From a checkpoint of a small masked image model.
Data: trained on photos of plants, animals and fungi (iNaturalist), 155796 training examples, 30.2 epochs.
Rows from block 3 of the encoder, named by matrix and row number. Rows with one number belong to one attention dimension. Each number is 128 + 32 x the weight over its row's rms, rounded and kept within 0 to 255. All counts start at 0. Numbers have three digits each. After the name is the row's rms in percent of the matrix's.
# v: attention query, key and value (stacked) (encoder.blocks.3.attn.qkv.weight, 576x192, the v third), inputs 96-191
# proj: attention output (encoder.blocks.3.attn.proj.weight, 192x192, transposed), outputs 96-191
v.122 098:112154151064129150096121087111126115122125114171125137129208130099164149072107155145170150108086128094100123147142130180195153048155116109065167106094073160151139127132128154135127160132094122149110186105136124173103137129145150170076082107110137178102203080132111089171078159111104068147
proj.122 094:108100175123122117197152170095164122140160119183142147131103093064130102167164081153163099065103146152152133111074103062091173089100129128097147181136122141135135116187056134164197182083085161081148073137159218058081170141129144096118115148167108144141129093121132128150122117165102179106
v.123 104:101184147135140106127079165169106094104084128139111055085172070087129063123117120075084091116153135140059140121148127131110091076147132157136162105128220129189150197163150099090106112153109129142148114163151109169079124089134150107166117126132188097140157114043170122096158165137163110163
proj.123 088:096117105148114169172116148149183165109147124060146159169157155098120095154106115101110129141145122136127121152100155114121120146162075072114042106096150112081164099077120075113156149088162073112121200137131078124121121100094161106092151136122174149103100115150120104143077087186132113194
v.124 104:165138126116090181160110178111157188142182159136123131134201140199135124164136161125157180029109127135095149114125101086140139116140140153151145162091152128171166175096120150070105115074090071142103170081142075105128117107140091120132124146170149108129092114076118104128054074099069087179
proj.124 099:107087078137107153135092143128114131096067074140119111105119104042155089138130124195127118137097142159174159176099113172214111135095113123086104139048111109152121053133099156207140172092143172135165127170145185148126146136109163099142167109078086134081150173130173114160146088114105155114
v.125 105:145192149184100158112140128100122161147164146124113083117112123104101075136145144119144167045125156115163132111172149090136139158161124146156104102088121161181113199144078104147135129136109112106174153095105058156113102134075128158099128148102170124173127115101154113095116124094158131073
proj.125 106:166090144148117106155103128150071164162063112167141139161112168161109169143149159160134133182145129124158146119141147172209106138111138145097106113143127112115159084145149149134125125037110055130138107081099192154121149119196122157133137126104120074091117137122066169130166081168120167091
v.126 105:152131141158166138158140147121120209117132131131134156151153079152070124052112148114126111135141219083141096207183156181145063138127106144112135111096127180063125107120143086079096151133131113192161115167161101207112124078155105098117078087166147102153193120089170110094093169100145123111
proj.126 099:108107171113120117185150137114158090131052202138139118157158140076132123233078138188084084095116080203104134118124147092145174137119124144119045118119106145141143150098126115124122047072138110164111172129140105110133111142108137122075120155078098118100089162129169137144181104144153100152
v.127 098:146129112108084166176114151124102145131084090142089078109120106131140124135089094137102136126083152143127127154076107133150125126138078122191149143131133095127111208153177108116124161061062153090150126146097152181158128125139162108144128100135176141088147118100135108148086144170160111162
proj.127 101:137107128086128107069072150112108148161203161101104096134077161078176112152156140079157128157150142147061119094121125110112159080076158115153120121148087107118203131100075121156162151176146144110073123097137079055049164122122122143077126105102112163135106086165109212133164094126185153081
v.128 093:136117089150105085078112171132097081149147185085100092067142116117158144125115200133117096138107099141106140150118148114134098084106093121136130176096131127185121099102179125078147104171183118183091153105166111130127088133148140144168164140148133181151127142120144131190211153145090133110
proj.128 089:172125146138143096150112146175151084109116101180126162136111131144099148154131131171139116093097170079115126153175115108117089176153149129083154126133126134124083072178132179115077140102121156148152171102103157163171141123179221089131151082090131114053199169170132135138111166198181144159
v.129 090:130106056140113147136122164090200132121130156106139124159084164168149179082089156140116152137137140148103105128104107168156110141110129111148081129104141122165193144140169131139079114169123119080082146138062117089095151112134145175157103114145111093160044055130142119114110145092127126170
proj.129 098:137093176126177070139175090187119154082120103176125137126143136156123127110143117173132148138106083149145150152163088082124149155092151137061144048140171111051051072151101116093154100117140106119169128139167096126170106104133131107143171143126128130064125120089148114126123117108110097080
v.130 083:103156113124098118127145110163101128133177175109142130183082077134101132143168144171089087026128112141170100172153093138152134169076132125096145167117107163142066062111128139210127130156130092118146158120135166166066136185148151077091070141107117108172117135151116092156120164130128171086
proj.130 080:197114179099140135138206178075064121135088111158134157058169189191172131158136099112146158168128130131093125121146165107142158146153163152115129053141090173108116137148141128091063131127072078111100125114095122130119164098106117134175099145123113125117142183068041160152198120134120138095
v.131 098:140075132118112137082105129174109103180147171104135159146149118142109185070137145178122103105108149112106094097141147159095170109131173138131083120114139175081136104103214220133105118100136188135077105122142135147127097192130117068075115188120132153110153188096121172103134099123102122068
proj.131 091:109151117071078103151143120094111160143124121134158151095125139116110093124181105143149143109174144138063183096137116155183100093139114161125160190107116169169136098151141126194153112158094134118123149145136112149095146142097104107148072151161119081157126140145128095131151147120119107153
v.132 103:131098158089142096135192133107111096136166117141116073115071132099097148140147114082153117070130155097130146137084150108129184132118143175103189133111115159142179142114135115126154143123087160145134083086097195118156122121125192127070075109107108117156127070131078148153130164150128132132
proj.132 103:164150120119107169113128142091130129142164105080127148115113197109132120131120129112150131168093118121096172145137142136126057086126109051136101110186127109086150185164101145151137160139094125076157046082087124111117147154084111112159126112138101227154130127111086144184098104139106200087
v.133 100:151146120133142068109125132166148130140083119106139159140142164169085082163149077161139114127142126138098153133096112143114170144097150116148109116144062120125101080100130195097154124166070180134085173194142152137176144110163119132118110136143089180138127158082115124146036176103137110061
proj.133 100:127128146148141108095079085138107119167155131161091103166081161118070107131169108111096147126074136130120181086084182087122231074096161133115159113160164149090118166158093118199192114118146112128106092091162120151110161130111137141148145118079080082126158118156178163179120128167100117131
v.134 110:159091124081122135164150122140153163082110107167085128126123143135162161082145113115102114091068119187108085065156116147138169116142140104131077069131143116074147112168166172057141145136152136149094148115143091172098101105100083129105068133084172122071179104206126139100140178120126110112
proj.134 098:149161144144094077094111110142110160112101145120191100089164133170186112117178073176152106127122110131092167140097090150125173088073182120159188170067104106229104169063085115112192113122119153085110127106168111067091162167130122115102125164163141173157131127127159117149133087090102128115
v.135 097:111112073122108132132150152114151159156118154098160168133118138160127129058171084133178103161126161126105133150110146173171113132088157112149183143153127111142114165097120115177126118096067074174136092069164132092143171179153186122145118124131159080130091157130080085145153151168080142084
proj.135 097:097144156145148158125132115024136097108155092107062130171134133082147134146090136128088135110157142145084126141136172093117127138134092118095128127165088164090107105130146182148112126120118185219103123200144125173139161123086142136152151148114108076144166123124119156086085147064198051143
v.136 112:151168074133117121056169142134172121142082108115168088106041106111144087194103132139107116208147107154104157147127146169114119154115147067140143138151154132212131252159112108123142106135095133126141112152085124111152101138171121161097138137128102147206106115170126056086071116139138065082
proj.136 106:126152102097140113141133120156131081097096107178164144146183144133158138071120100095099178151138103124052163063138119133147154124155084162163101162190169123052112153155145098156143135171106166150151142079105133150105116078154123096155152164132124128126150166129138177112117079134086139136
v.137 103:147169107128120131139134115133155136140087103047099137112056082140129128120139111137136116133144162123126119137084104155129117130121100149147131132142141157157130115209132092157150116176143161083168061146189129130173134160139138112075089129110139090134119159103164096072107108131140155132
proj.137 107:154106169171172104121119105165113116147050151107170154133184190128113170143121119146068134140134145148079157136181162149158139141106114202186100107094146122142144086113150109139125131089168114160078124115125103129113092156108108140130169119139098120122073116145149082084191079121180099143
v.138 092:125135101101179147147130143098097102061120122146166150151118132197133152102107064187080094101100105146170143072143135079131162133143072134124038135075081155150148126174148133102133131099119130120173119141104120123114110131144153137165123084125113140130118121123140069121108107152124093142
proj.138 095:133145122074152104113095136142134117152155155118139155105128079130130079096129168133154144162086139117133066101105051109112157136111185071113146081163145130142115158135152150139170117156080142134167066126114128127057137089143125138146173114099143112096166154090097175101183102079140160105
v.139 109:171091141146093094123125128137108131135154104133145132152098211166093078165119115113179165147154156170139168148132128129090086146128110146098128166102168164102190103172024133148161130149106150111135127159104106158167166103181173149146151129103100111145102041139119055085106047113094085123
proj.139 114:112176056115116159127106146148122133133118145148093120138155152100188108116139133096057094126127087118100100131194105195106133140081116091108116063164165089122152170068155127094152162161196106164119114096138121134144065159124135106139128085172114131146149197117146170155126151081139101095
v.140 088:124084132099088082113219077152128163140075102132127131146099133135108123166158131117129139188097109124127113090105147167123135158133122129153115132121115121148154152148144128100218142127134115133048110178091126133063165107152120197177122129117128136170155170165180131127070198163118127091
proj.140 097:143189120161128093158117069133104144136133140143115136108112138157094111107170148162132198099110093107117132082160145157151178149153168207098187162147119121114106070170148169172133100177114127070166073092120103099168157113131116131067153068126137166074131090144121118097134062120125103128
v.141 089:183167136097130129192123133124164110155095183146128136181117111140166137151128118101110096159166083138175111145124147149095143152123089159113161169194133170189101096156113137182091107090145164105138158113133067095122069128099145128128152137120093094146140141148152176129120199133093132111
proj.141 088:182073120115131107088131086166153143143140104172078113120159122137119159140146123133119179150111126148126200154104117132131081134225119137148105169087150131114134182155117070100105159136120065129123134174151135139093159091137129120129086240127138089092126120109128081184179115112097192095
v.142 106:116144121123142109155094128109133135114140097047189168122069144099146220097147112133130123078167081061129078124087132110143103174130174123169191140107200120130138112117123126080101086115121156193106151123109152114102119120131114136118177143170151110168128192143101095104133149115141147147
proj.142 098:116120122152142194126119110084173113148132176161121100131169106116142091176096138104112095126142105152084166166097121132119145159156125129128099070138081124043114111088127110150083154100103095107173226148148170176104096119096124111098083153131106151168094115127171148179127159090139117106
v.143 111:094060110091082192098169113128069109137118135172143187140134152113140111108036094107105093084092138146118160125088113106113210114125066177119090179112075119149187140196108138104133103113114079114106139137157097116108139131129132121123135125165115109088160131147112161176105113136104095105
proj.143 110:121161150127133070108088113147163153137180132113091081153098096098105039113215163092144105177055119138172101097151124130135105144074106092148148133145150114128087118126117180140122135089164137147167093117133186122112177151149148137140124090043126170125181101152136097104166135112171132150
v.144 109:154127127143085128120146113087121149118156106107150080154118115069124101111196089106121173141123076112111138140155120065111105141205168138115115147182119155160123214164148145109086125149134100073091065121125120206091140175160127195105165205200094109114116172094104101102079092146103174122
proj.144 105:084111106107149157123087160185178151133095103107123116132123147178191098178044114175056106056117208136147125096098127137147126140123119159119076099110131066103119120179150118095120122136127142156180135136086110083174120069087142100122165116136181182184171128146149147095140106143115096151
v.145 108:128113150123136162116114117073109175094125124102149113092152136097144183084151149111135156145170210128167112162128088086108114150107121173151059052082148109167100115103148139096112171160154141161115067132130086122081152148128152110172072134154161127110115145182200153079168181104129176155
proj.145 102:196126058134134078133200121145197106136094136134085139132107130159126088161141072139114120138071127146072166089101130127183135149158153104158175184149152163085108170135175137147165076099088090092196141084123124070077123096109057152095166167139130068143114198097129067144126100078148132148
v.146 109:143152138128148094111135128130125194101072054136169123174123107085152158136113155099080122113083152174184106154109122088124113113123151077096146100163127108134053112153072125085124151104124090103138133125154139132123153123097133201085146137118082137126166165136099120086074131171134087144
proj.146 111:118104119093170179192094121200124147127152119135130116107130119117127166112119163165198097151132147099056161094206077121105153141150123159133084102096169112079166138065158127144070143131138111079154100095131113119131088091128102092130190082141121127159036099072098154148135084137172129144
v.147 095:148113168110077153107145151151090087129091089110150184129167123112107107145106114120122116087073113119076150137182115109142114144133138099101136078109188153154185097115124149143119092148108126255150133144134148122146054154104082159123070071179121087105128135131112129188130138129135087164
proj.147 093:129105079087179107162157128080122127143175165100120142116096149110141085158172150122127134155106107126162111150111145158136131104121074121156132129163084100097121170090102089144159148142144118121101127084182110152095107116165108128121133136113131122174119104145095115080152172146153156133
v.148 087:095174164147099142122136104105141088142074147194103080115152174198152151101142140180143066093140122097133094087125181175126158151077100177097121192102118117191148082125078156135177072112144153127166159131119110146145140038129103097149133148120147102095100144109069167197138099114125153116
proj.148 082:124072124098178155132097142166151126085169096072133137134078117124104112137109075150152125108095166128189139130114129121118100093129144149207140121157095131091169110160138094105079204164146118119077127167123161068073143215108170165131096169089151172159135192168125129135081125180114193172
v.149 103:157149065153089154092130127072142159104113122122141136179084066167084093103128098079118125211117132102186079111121122123076145135120107108118150081157116120172184141131083146130135078131120176137097089167102110088142116193096142109132178165153147105178056116141129108113120173138069087106
proj.149 104:103131154126165097165083151191116146150098085167189106099183190098220140088080147178121098138127116184144147123193117121133162124128091141171097138181174126043133146115140150136110127147161110132150201107118172108136112095072100212136152172176139123122148165138126121129168116176139111083
v.150 107:092090087079106148137119177171130098146148167163110129100131158118142117195118104094175107084191113141121119160106183189146199164171115134197114132148184072095056125133119109118136127141159204113130137177105136155104142117152073071108143133112110131108133130157130152180142189093098130173
proj.150 092:183160189115107113094134125068178123106096139110197104170157151046146140095193128100092156152098121152115112115141079072085092092126119128108117170128068175166121082159134093116147119124128062122134126137155151068077166166115156150095103128189148134113128192168118103125126156110119164090
v.151 103:084122182037157197109113119080126124178101134138103106137152155100097150099085127126048114050133137102084070054069148112121141099118093127129168072190136102137128107144218132074091104133143121134107147142109072091168142129121095128133139142155158077110113185108176144152145156089120188081
proj.151 097:133091106164107138077147127159120213131163110122135116166112163135124106165185159149220116120122166151100154152137053166177093138126108128173120176077148149181163157098124077163160119063122093138148137180168140126075120148136082130137143193140126143126065166141111134127131122156115106091
v.152 101:214137122169103149148078099095111163106085172106148196133130115118161151169102104102115145116135118172142143126182212134137177091121124108074135143079135093151144092115078099089118159124124119143164102191147176182128123153170194131141128116107074201115141135168147147161124093170136147136
proj.152 096:094144149118140151130174116145147100134175104147138100105128135144085172082141128141160142229142169054124113062089090128120077126137191146128189168179121128164111079146153149171148138142152100075073142055089127144174137079048138117146113111115168114127117093110137078069068144142130130130
v.153 096:180166097160131167135080122203186119120060085131155153146126120131068143122137141144120135163156105094165112133126095148149116099085142072119078079186120139142172143072114150178130154183119169122111088099110119053194148162161121115194130135116132150142152103092094127109151119124196164088
proj.153 087:077142188115169136154112097113093157153174143088102136062147177085092132123109141081105125074115145061172120137144140134130146183078109089083112153051126150152129102116145190145107118126155107137095123114167181177136085028141157174103134126151148155117138122100138179128068157106102107115
v.154 124:100117052108163111130166126147123092135200179105142143112081164142107122148163083129066142061087154131157073114098149193117140114129129122172119129120115166062121144163187180123146101154097170119080135112169139081155098139122098110097167131118106163127087067091099123124105101109137135168
proj.154 121:164117166151108121081063100069179147114095106111047124106137128120116122076083130093128102118149132127112187118187146089091182131097071164108155119120138108135148124112159148164077114151136160112110098126105139115112162128166171106144151132150050139113173169128134141137163166169120088123
v.155 092:148129111120104175062150131129148163178121159139132111116186148137080073119116147075086117125110073107135077057087086088107164142085117142104142113115058136126148090160134128130144125146165085114095079134133094126048154083115116159090150114159114075164142132164177177091092184117119120142
proj.155 084:071170192134129075142111122132141151159148104156119102108078151118183114150090127131116163116113119133125147186110164131142070160096035149162179161102196096083104156092119098110075103159130141178149096150089158123139103150136107132138029159139122155062119178125150102152106128137124128113
v.156 119:133129095135163149192180158140115152110105105146113116114060136108119113116052121161154158066128149111137114128108076181131163181162180093084144112152129141092129104111082053152128157148064166081125151107122171100132083182143074085175152157106151160064083089128111119083068146106089097102
proj.156 120:100116128146160088091064113135149135121143082103152174114184138120124096138167107094113121137136078062057183134185121128115104079082053114177111127128092150189138083107126164196150130114129140163057096084130108160174154075124183137136142109129141066184194117143120183099125138149154144127
v.157 106:142082071143152138071114164148138121113105142099183170094136147180092191137117119136071126084116109066167108131123211154219156127105124119083114092112098112111163108131106103065161184152116152120118142143160114127143079160079057108107167130113111084111130130094096107098094113138106171153
proj.157 100:141170133164131142122087110155128168168161082138077145139136154069181084147100166125150098169123152134123147097135140102078104110120070165161182171144109143101115156140186170187096102133163117077142151098099123126150125081117176124179141131145132175091094164135073186102145092122174126100
v.158 098:111076139128084162104136115150160115105134110095113134124098132094117134122146079071154082218093100113161140158130102090126164117146151090129117112071127140184117188187044145105106132128110130117159099141129116145171130135168154179102136137099131162170126099113031058119166134126103084103
proj.158 092:055140097043178115193123212153097117139131150170095109148113219131138115055120130137091152141100124132138117080204165141132142115083116123144121102201148106099149088049119156139106112127131102120123106127121131126144126069119107110104130133125073106085107168163118144115072119194137101117
v.159 125:119104087140162142116120089155129130083100060152109113120110145118155137111161173101126134171114181148130120149158134138110127119131145097047152119132118160176128099195136177116120104140099163153122134160119167110137144210177159138131144214165083113161144163154118138127133065109160087079
proj.159 120:059087155133137183158130144142161118064081161097121136107121130125112110113109098145159124111207129176160120116117125153096140171145140154143029143178164083092197135077114119111090179097186064155121138061140119146127065130101161165129159064124130133147138121081110131160099172112106094111
v.160 099:122120050117114164106145133179154074122091173154063119128060152140169120138108103113133133050138168121113140130124108128105118155111170108157103143107121178067194145203096124115098186159147145177104122068157142121163060104167131138162109149140137160153112154167106136079152085116115115109
proj.160 092:112123163128152134105045132110191139134150117180152120121148170091082134073125185100092099167183059099119133120159083131113142069108074113125096108122146122108097085107137100136147111151194081075062165140148127129129169101136151108160114111137054115122127154133187100110105191184122132101
v.161 089:108120148152176124108142139116129151161160138136109152075136094117158127107137167185151149080151200170041145081102108115120131107105083153094084085103143162133138111161139145108073149168113106126101153140164107161102174094113090173146097133135128086063105170164136146148153147097113100145
proj.161 076:141121077065097092111136147116107153110135124113100137171175141177136111169115088153117129087118102135119138186130148100180089134115112104145216130114087158127140138126119120149169115155108073125138139148182056074085129210153146099112134125102125130169099105095089136148118097070154130150
v.162 116:083108101131125109118189140191146101128102153152109099104137144140109124130039122195109089086170094099116139108142186143122117083116156100111118129137107141090202147132108175089155148154179123128158114095121096172139088112183109070111151119147101122152171141107186171105085114149126123184
proj.162 123:117107145141113176116048103118179103076126108141141165109128116088161160145157135056133132109118113122110157159154177125107123143147077124119089109112150120076159106154151145159086137165157149111099145179175058132102156153076189141127089130136125152122097126113115095134138107150062142109
v.163 110:101148099159106153086142160124137087095137153147119136105185132168163070137107167142110139100113113128116167126102138125129093141110084140145078155113150152141078108110153096153118098114120129132124131135140206145120148073181069040158129119150194079099111148150176113137113199146147092125
proj.163 105:198105181112093127173134159094104086119086115098120114113130125183130094114149119168111086151080094125132139126118117142157119092170105124190164157152105137135139098159112099135146195115123090120129171088142122057111114212126175215140128118081102142165105085099071093165161145159133198140
v.164 109:138120182128100120117133112179102171093127101120144068122166161181168141122141137146202155137149153117208124152079093101126068147056141097150140169078087083127113121102114161100178148035170191126190136123093177113154124116138136155111186150134158157121117095079108148128148115133173139135
proj.164 099:127145065148094155147100144117131099110188193121096137200083051093081171110142112137066120173119121088136080139138139142113151149144162111192076138144134164117059194148099113137138122190079160122162091116147151159126113109157124111105154104064137123118147103089123096147115147073171124106
v.165 089:121071134091142146143133168128150124116162144114137167157152093123098138155143162184124220196078150150153110117146139132158104122125149159109140138097116095148104180104110166188144140104119127139100120134100088100083147213115129165117160163141080110082141123095130129127173158093134154085
proj.165 087:124159125153135093116146073122067124163159121112095115152109124092125140186106098087100101126142152193136061172091166086143126118129113151143164111181110174165116102142126109128188092104118111105155126093140151131135074150129140118148127111087161085133188160120115177099130127068096089090
v.166 105:089108116058080166127116166121140101133144112118138121147185121149144094142088199082156161152122126143132135082105160152094117111181127100150116115180170127099170186126100170098158113138132150103124126167109106105144137124116084125126100149111177083077136152097098122125114153116086103125
proj.166 104:095109156151155138134089095153094140141130161085093152125107111062112118176077086168084112090116111183103123180171106121119123160126165128116086128072109156200123081099131088147110097064168149138138187128138109082093099158115173141080174179134087120155053118130155149169137096121167138122
v.167 104:158127169078126120107170079115098121142138096134093128152131213135113151154105090207102157153110199175133175106137118154156142082072147102105111137125136106146166067152175120126155085135111110123125149100118146147129127136129129107100117136178103127114110114200152104157102150121141152129
proj.167 096:099073123176105143118102214118123158111162111093110161104125085131135114129169091121163145153143119129145110119056137120118083136123114150174112151185147084082118163097082113135093152115131073132102135124098134140153103145107124123139116075078144119155163139098119166133121187160110070167
v.168 106:125166129139186090142092080158116124171154149088125189111170132183141075153122088109110112110090113150063115160108103176087101133067142142181168154090092090149077092106152117139122111072138192142106169116135136175160120111141163107128071057059160169107096134129154103108137171142089106145
proj.168 094:162135110156062122094101154085093160113114114121178132139132094194104162089147194130156093128137155123143160123106125109126174056154150095127156104100100191155155135136190068153174129155078114096064139135160166132128154191135110112175179159130134077105117056145092115143157184093109166121
v.169 107:114139143111108137154117118156086143087126150128140137136124079100071149154157120113171135118143109123168133147111160156153131174140130085083198099079129139093151104158069147150122179120100136113096175126142099125140088178142131117170168214169134130153143107126083143138091052116126102101
proj.169 104:120078075120138136112151110118132162175144102126123125161128141093186106115110109105097119144128115140157097120150173165098154146141057132168101134255129134117127203114141132133139077139177129147159178101131131147091157071112107133127092123088195164127128146114145120087154155122102051055
v.170 108:159161175118104122194091064103106181064112121166157155186116134103153181200151100128153135160110154098142174146058116072091104143074120106094151166128128091122164132079120128165135080088132146160128190157125096069192145058096136145129136157102165119127125046137132133140121184150134106129
proj.170 095:135075084157121145127153159188096126152090148147118092108189116129103132101128115131135101092102144101159106179143162165142199117181127086136076095170154201152078150165097134103185140157124150120130161130148148087112157121168142130117132100119109117087114134086133120103166143162067110106
v.171 100:173125063151108105114122147132113153091150080062116158109037104114120125122180076087140186157120147102116156160194154137118089179152176130089107152141147154123142139152107162143079078155112142160054069065158151168124149196225101107112160136154124120145082157105087150131099104154119139097
proj.171 099:127086052120164144138116116148192174148100158090096134128194132137089138137076116148067099154155106179125130099089108127109195080128113092154124133112153087062146185121136146133140148124065111123186171155124085092105118076093184131130193145163127101188172113102154150131054082150185064118
v.172 103:096099062097108166120106084152127151116153126103129166111113101121074126173106123161165133180098170152164136115170115117155085084150156074120098083132072129138126109142085098144157154108138081124207157131096177145125139171135175126071065123140112187127074095123147076135117116128163096096
proj.172 098:160140174122145141116088169088133134138135075160128145095178137063092137087160119101108162150161096118067135139101143084130139095081151153113163121149148138106141113085145100103123147105069115125088120069106099151143065096148090077149178131094169053128217170161175179115143148137160094136
v.173 101:139097147066116172180133142072155156138167164076146111150132185092092066066079118094182087088121086117120111143150074070097138166177111134187184151092157134119102068140186143128092148150114107120126111177093136151127136162123153081184119123142088151121103144140197151113174112136097189089
proj.173 094:125126115175121128077167094090212092135117162108104133156078148156125105177125078124103149189106128131108167113140126213204143160132138127123077149121160124119169163085072131094129069092108158152129090090147146139101137089123094184101102141127120091143105149152133064113114149138150091153
v.174 106:167143122079140142132086119127121063176158142117123160062122207176085159130092077112100075111165098140097145065126156184152146075092085163088140123118169139072175114134188144149111128163072152139086121124142111138137134069127104138109122119089126115114151100125110155143191070122156126184
proj.174 105:099146143177083124069142131048120116141124161098176160145118053146151124112158116109157155155127120153140133166076093145101148168105146130134143154133070092166086132179139135128159084107171166148081148140118138179075189187176091102107054157156094207106096083135164108157123167115082121093
v.175 107:141124120155079140109103129150196160137093132112078120138093115058109134180149108132101119131179133121143139139174087051093118134151138124116060158110165134177134155131152125185090107117122096163070070147126073096101111079184160132153145103135185152150149174113148189094171144154172129150
proj.175 091:146103120106151118175166153130104128121130121163150101144166156173143095105133141112132092105091106137088118088103107143142137098149124101129096080110160088126095113196134126080133112143122117096149203109154213092188131132091080158130105139119079085114084114118196107084091117168074092154
v.176 100:107084094193133179088151149119160107078123178127165141122196106080148131088161114098148125122171113089117151141172159150108068148098103132112117131134136134142099083180151116141084139167144143152119115108131188101180149169148196133114115066149131106199069189167144152141131090155126117132
proj.176 105:134127142090100156137179135101217119091123119128116126126146162138111106172120074172072144151138146146143121114076105125119063147135179081101156168110139148085142145128129112048134148080124100083140172156142110126100124102147125127109143196136155109096185133148125087154123142100093171156
v.177 111:093103076138145153195127147149142111131155111137146116160074115099111072158129077029118088137162120128162142120144169139110176124197166120118127106112103187077127127155174146104118125164141082114040120113092096183120117146126105145094211132169127168164099128106116132102137130100165116152
proj.177 103:098172144113103079057167071125186132090093127194174073058129092147169154099116139142117152156110105099126153138103132111104110179124144137094107126159164110155104107085077114099117118154139146191155161180110127116148153102116145175158091112123108180116129123146166138090102165133097079013
v.178 122:119089134124151136103089122128195138197165142135050126125141126188134135143129103141166128121116146166111123142090121100148082147091086159110068131132143119185117192106113099151055101156106172126177098074150120108177147145146139156156146111075175158093140097082122076166170157161117125115
proj.178 116:124164047140154120179134129144032152142160084141155157141106182143114142093079148166109111096120162136150159109140113142160162036107168089207168121122096155114132115161190138110205089105099122087067122165184132158087162125134106170140180170123086105102079175153137161170119110155136154159
v.179 113:150115118164085124073148129101136164158106168103115136197144084113134138085130098176111159144148117156190092110060099126118135137148088120122128107108139146137138190166170133118131155103112115024139113128101097115097212130103145161193108167095122121141120114114140145130113084155105178139
proj.179 105:082163136083105102147143147154067129161107077116154134142109124116115154110093138135145131072129141163078108159146183144119133159120132150100085131137091119145111100185163132135125073116132124145126108095148144118199118119133054144107152097173150166150135104090140122089166110090125110137
v.180 104:161164114162185138140128097097159133148151107133138180101149083121098181145138170125153124178100095138109096139121131162089158126044067158154152116087034097155051064172087159125139151139113196103169119117121173188150135147145182139088110134097080167146156109053077185140138156132169140091
proj.180 098:117100116115138107126146123111101105148150140134112106142121165135152137076136076090100154089167172030181187114115150094105148058115149106122186148090145129122176138134195143106178091187140071125088100077146111115124134123111089088192126114190206127107161076196106114089108080043082122104
v.181 090:128084139090170142122129148192075150107109152162102114118150196094148171129097072161159117120128143144059127196082070137152156169086106157117152151101081120107097157138172162169115140154098162097156126123170162141196166124129119071120170110072125119120129108121103068126187182137114170107
proj.181 088:104148115126077113098158154074116128117127151138148178154138117141099078122210162103149171112175133132179126098076099162120097067105129076145123152121079131166103091199108128087186151124078082113119110127122080129113155127139139153121079065198156105107146145130093172135146152051124133102
v.182 105:096118160104126138157149093142130163122145110140142085140117101069146125158201097138071141146097085152158184095115109089143111128128094106110168081161123091152080142114098120216115126131151114139120109180115089154111128150027152199136145202144173172099178170158136074113109145076114175074
proj.182 112:139127062092165100134104113157040155156075122123121123122120174160079135167164138102159106080125120128103128161177100153169136131143111115127140107154091157082160161127150055149144152136122085144131072118121094104102124167179138085121070071073128118145076156094106192113100120092088092147
v.183 114:158160107167121172126134151098162089129124131143147087085182171117113147116175143071155107097174141118144107116132146157078099129094126101119114114105182182150138100158169157141211149098088085184169135140170125117126115022088107132148128115138117106148136129163136183126153116044124126156
proj.183 122:103111114092098071114135164116197122092135129088087150143097068121187099164130066190081130121101122126074124175111163142145104148152158160204166153103104113097094142131094133116063119144133132101088158144083183131153126181102116119116138180131142181150140122121166064146152143179160166123
v.184 108:162134108105108132111093113142092156139102169173101125124165163117113129161173090113067113131130111143094119097138197130200186152163132182105108137157107182152119139161114152163133097066125164109126101116148088101092112080135120189050116137155075072105187161106137078102130105073104128134
proj.184 110:121172175128130163154145103142130134165132122096168114142064110154169139116097169151200101112136183157181089155093059126080087114147118163137118121135109091139120089136140088151127194141184076151117119175106182141169114209116141137134068083089163178125084174129106176133112139124098178106
v.185 122:164137104124147160099124085154138117121098151137150125089087139145115147070125100156122126092124128062107052095183139080124122156098196160095105061127137116138160119227186148120087161183108126159044143111135128140113152171153113134128134180136135075134091114124105179080128085136139131100
proj.185 116:093063134101123106138094166120217160126137120106165121137161137138126098149150184103086136129158125171112176090117127180109165153115066123141173141104140095151133173111113170110094123091164129101189110110091094175139104121070111119125137140134121126133159150147146106136132137079221076118
v.186 096:164097153178101139140093118071159117111163093122174134141069156121109174071157124140109156192149179077153161088184094122139140117103104139119132088145143076171063160080172113126109124112120218085128104101079109154148157174115150157122146117127141171138050090144057073113186157112094176113
proj.186 091:099179089119159099143141151173105107146141105164151150098122175143140125120109123110198104135064173143132146119131133134141126129073179122128114159162074128115132119168129170145218126108082118144145096132131122117121130075122094134138131097158182082184190167133125137101108095089172122140
v.187 103:139174146130136131147094162121162112183125149084149139103190182124128126121177128085111113077141144137158119112106069182160119163141129119160156102168142133079144056109195135123137120092068104102092130124151075057119131131073087137148109065129132045180104085145153125171157074104098119211
proj.187 117:145138117149112103108091088104154123082115126084171112106071139093081088147074134155152094126123115207147106160093115098090097200114096178078056151118114139139106183111069125070065121087096150160192186141089201152133067137142144148111114157157111102091172160115146135090138198164175098163
v.188 095:133177147115067152159103098106128155171129164104173145123113124120154095123120114086160154072131143105153081147104115093100103169103157175236096102076158174151145133118137113116126093123086171175150126111115161154127109116059114145125031109154165147086091057099123120136122166124092147122
proj.188 085:110094110100129073121160156100113137191145141084170106134124149115102164165139144164050135089078139091121105174175149168118209117167084104108173128067078156148106120118138139130218069138145088102142116149167157110126181085147093105105207156129133074129112136180128101137151143126129152136
v.189 090:172153124086154119053161115150092195147118129156126123081173119113049158153096153123121155161129191099131083108135076116139122132147151133159074065132137097065152134116094130133138123114158130117138145106139123068140058110125107129127099112119196087134124197099134143158090134119102115144
proj.189 084:133085200087164107168138110092162146139171102084071150185149138118163078192153110128132108112156092117145117085174156105130087130087127083134104144104137144168087122088111124157115116085115109162140127148143137129088100122133100084091108106091165127122160169096153146146162117093140108146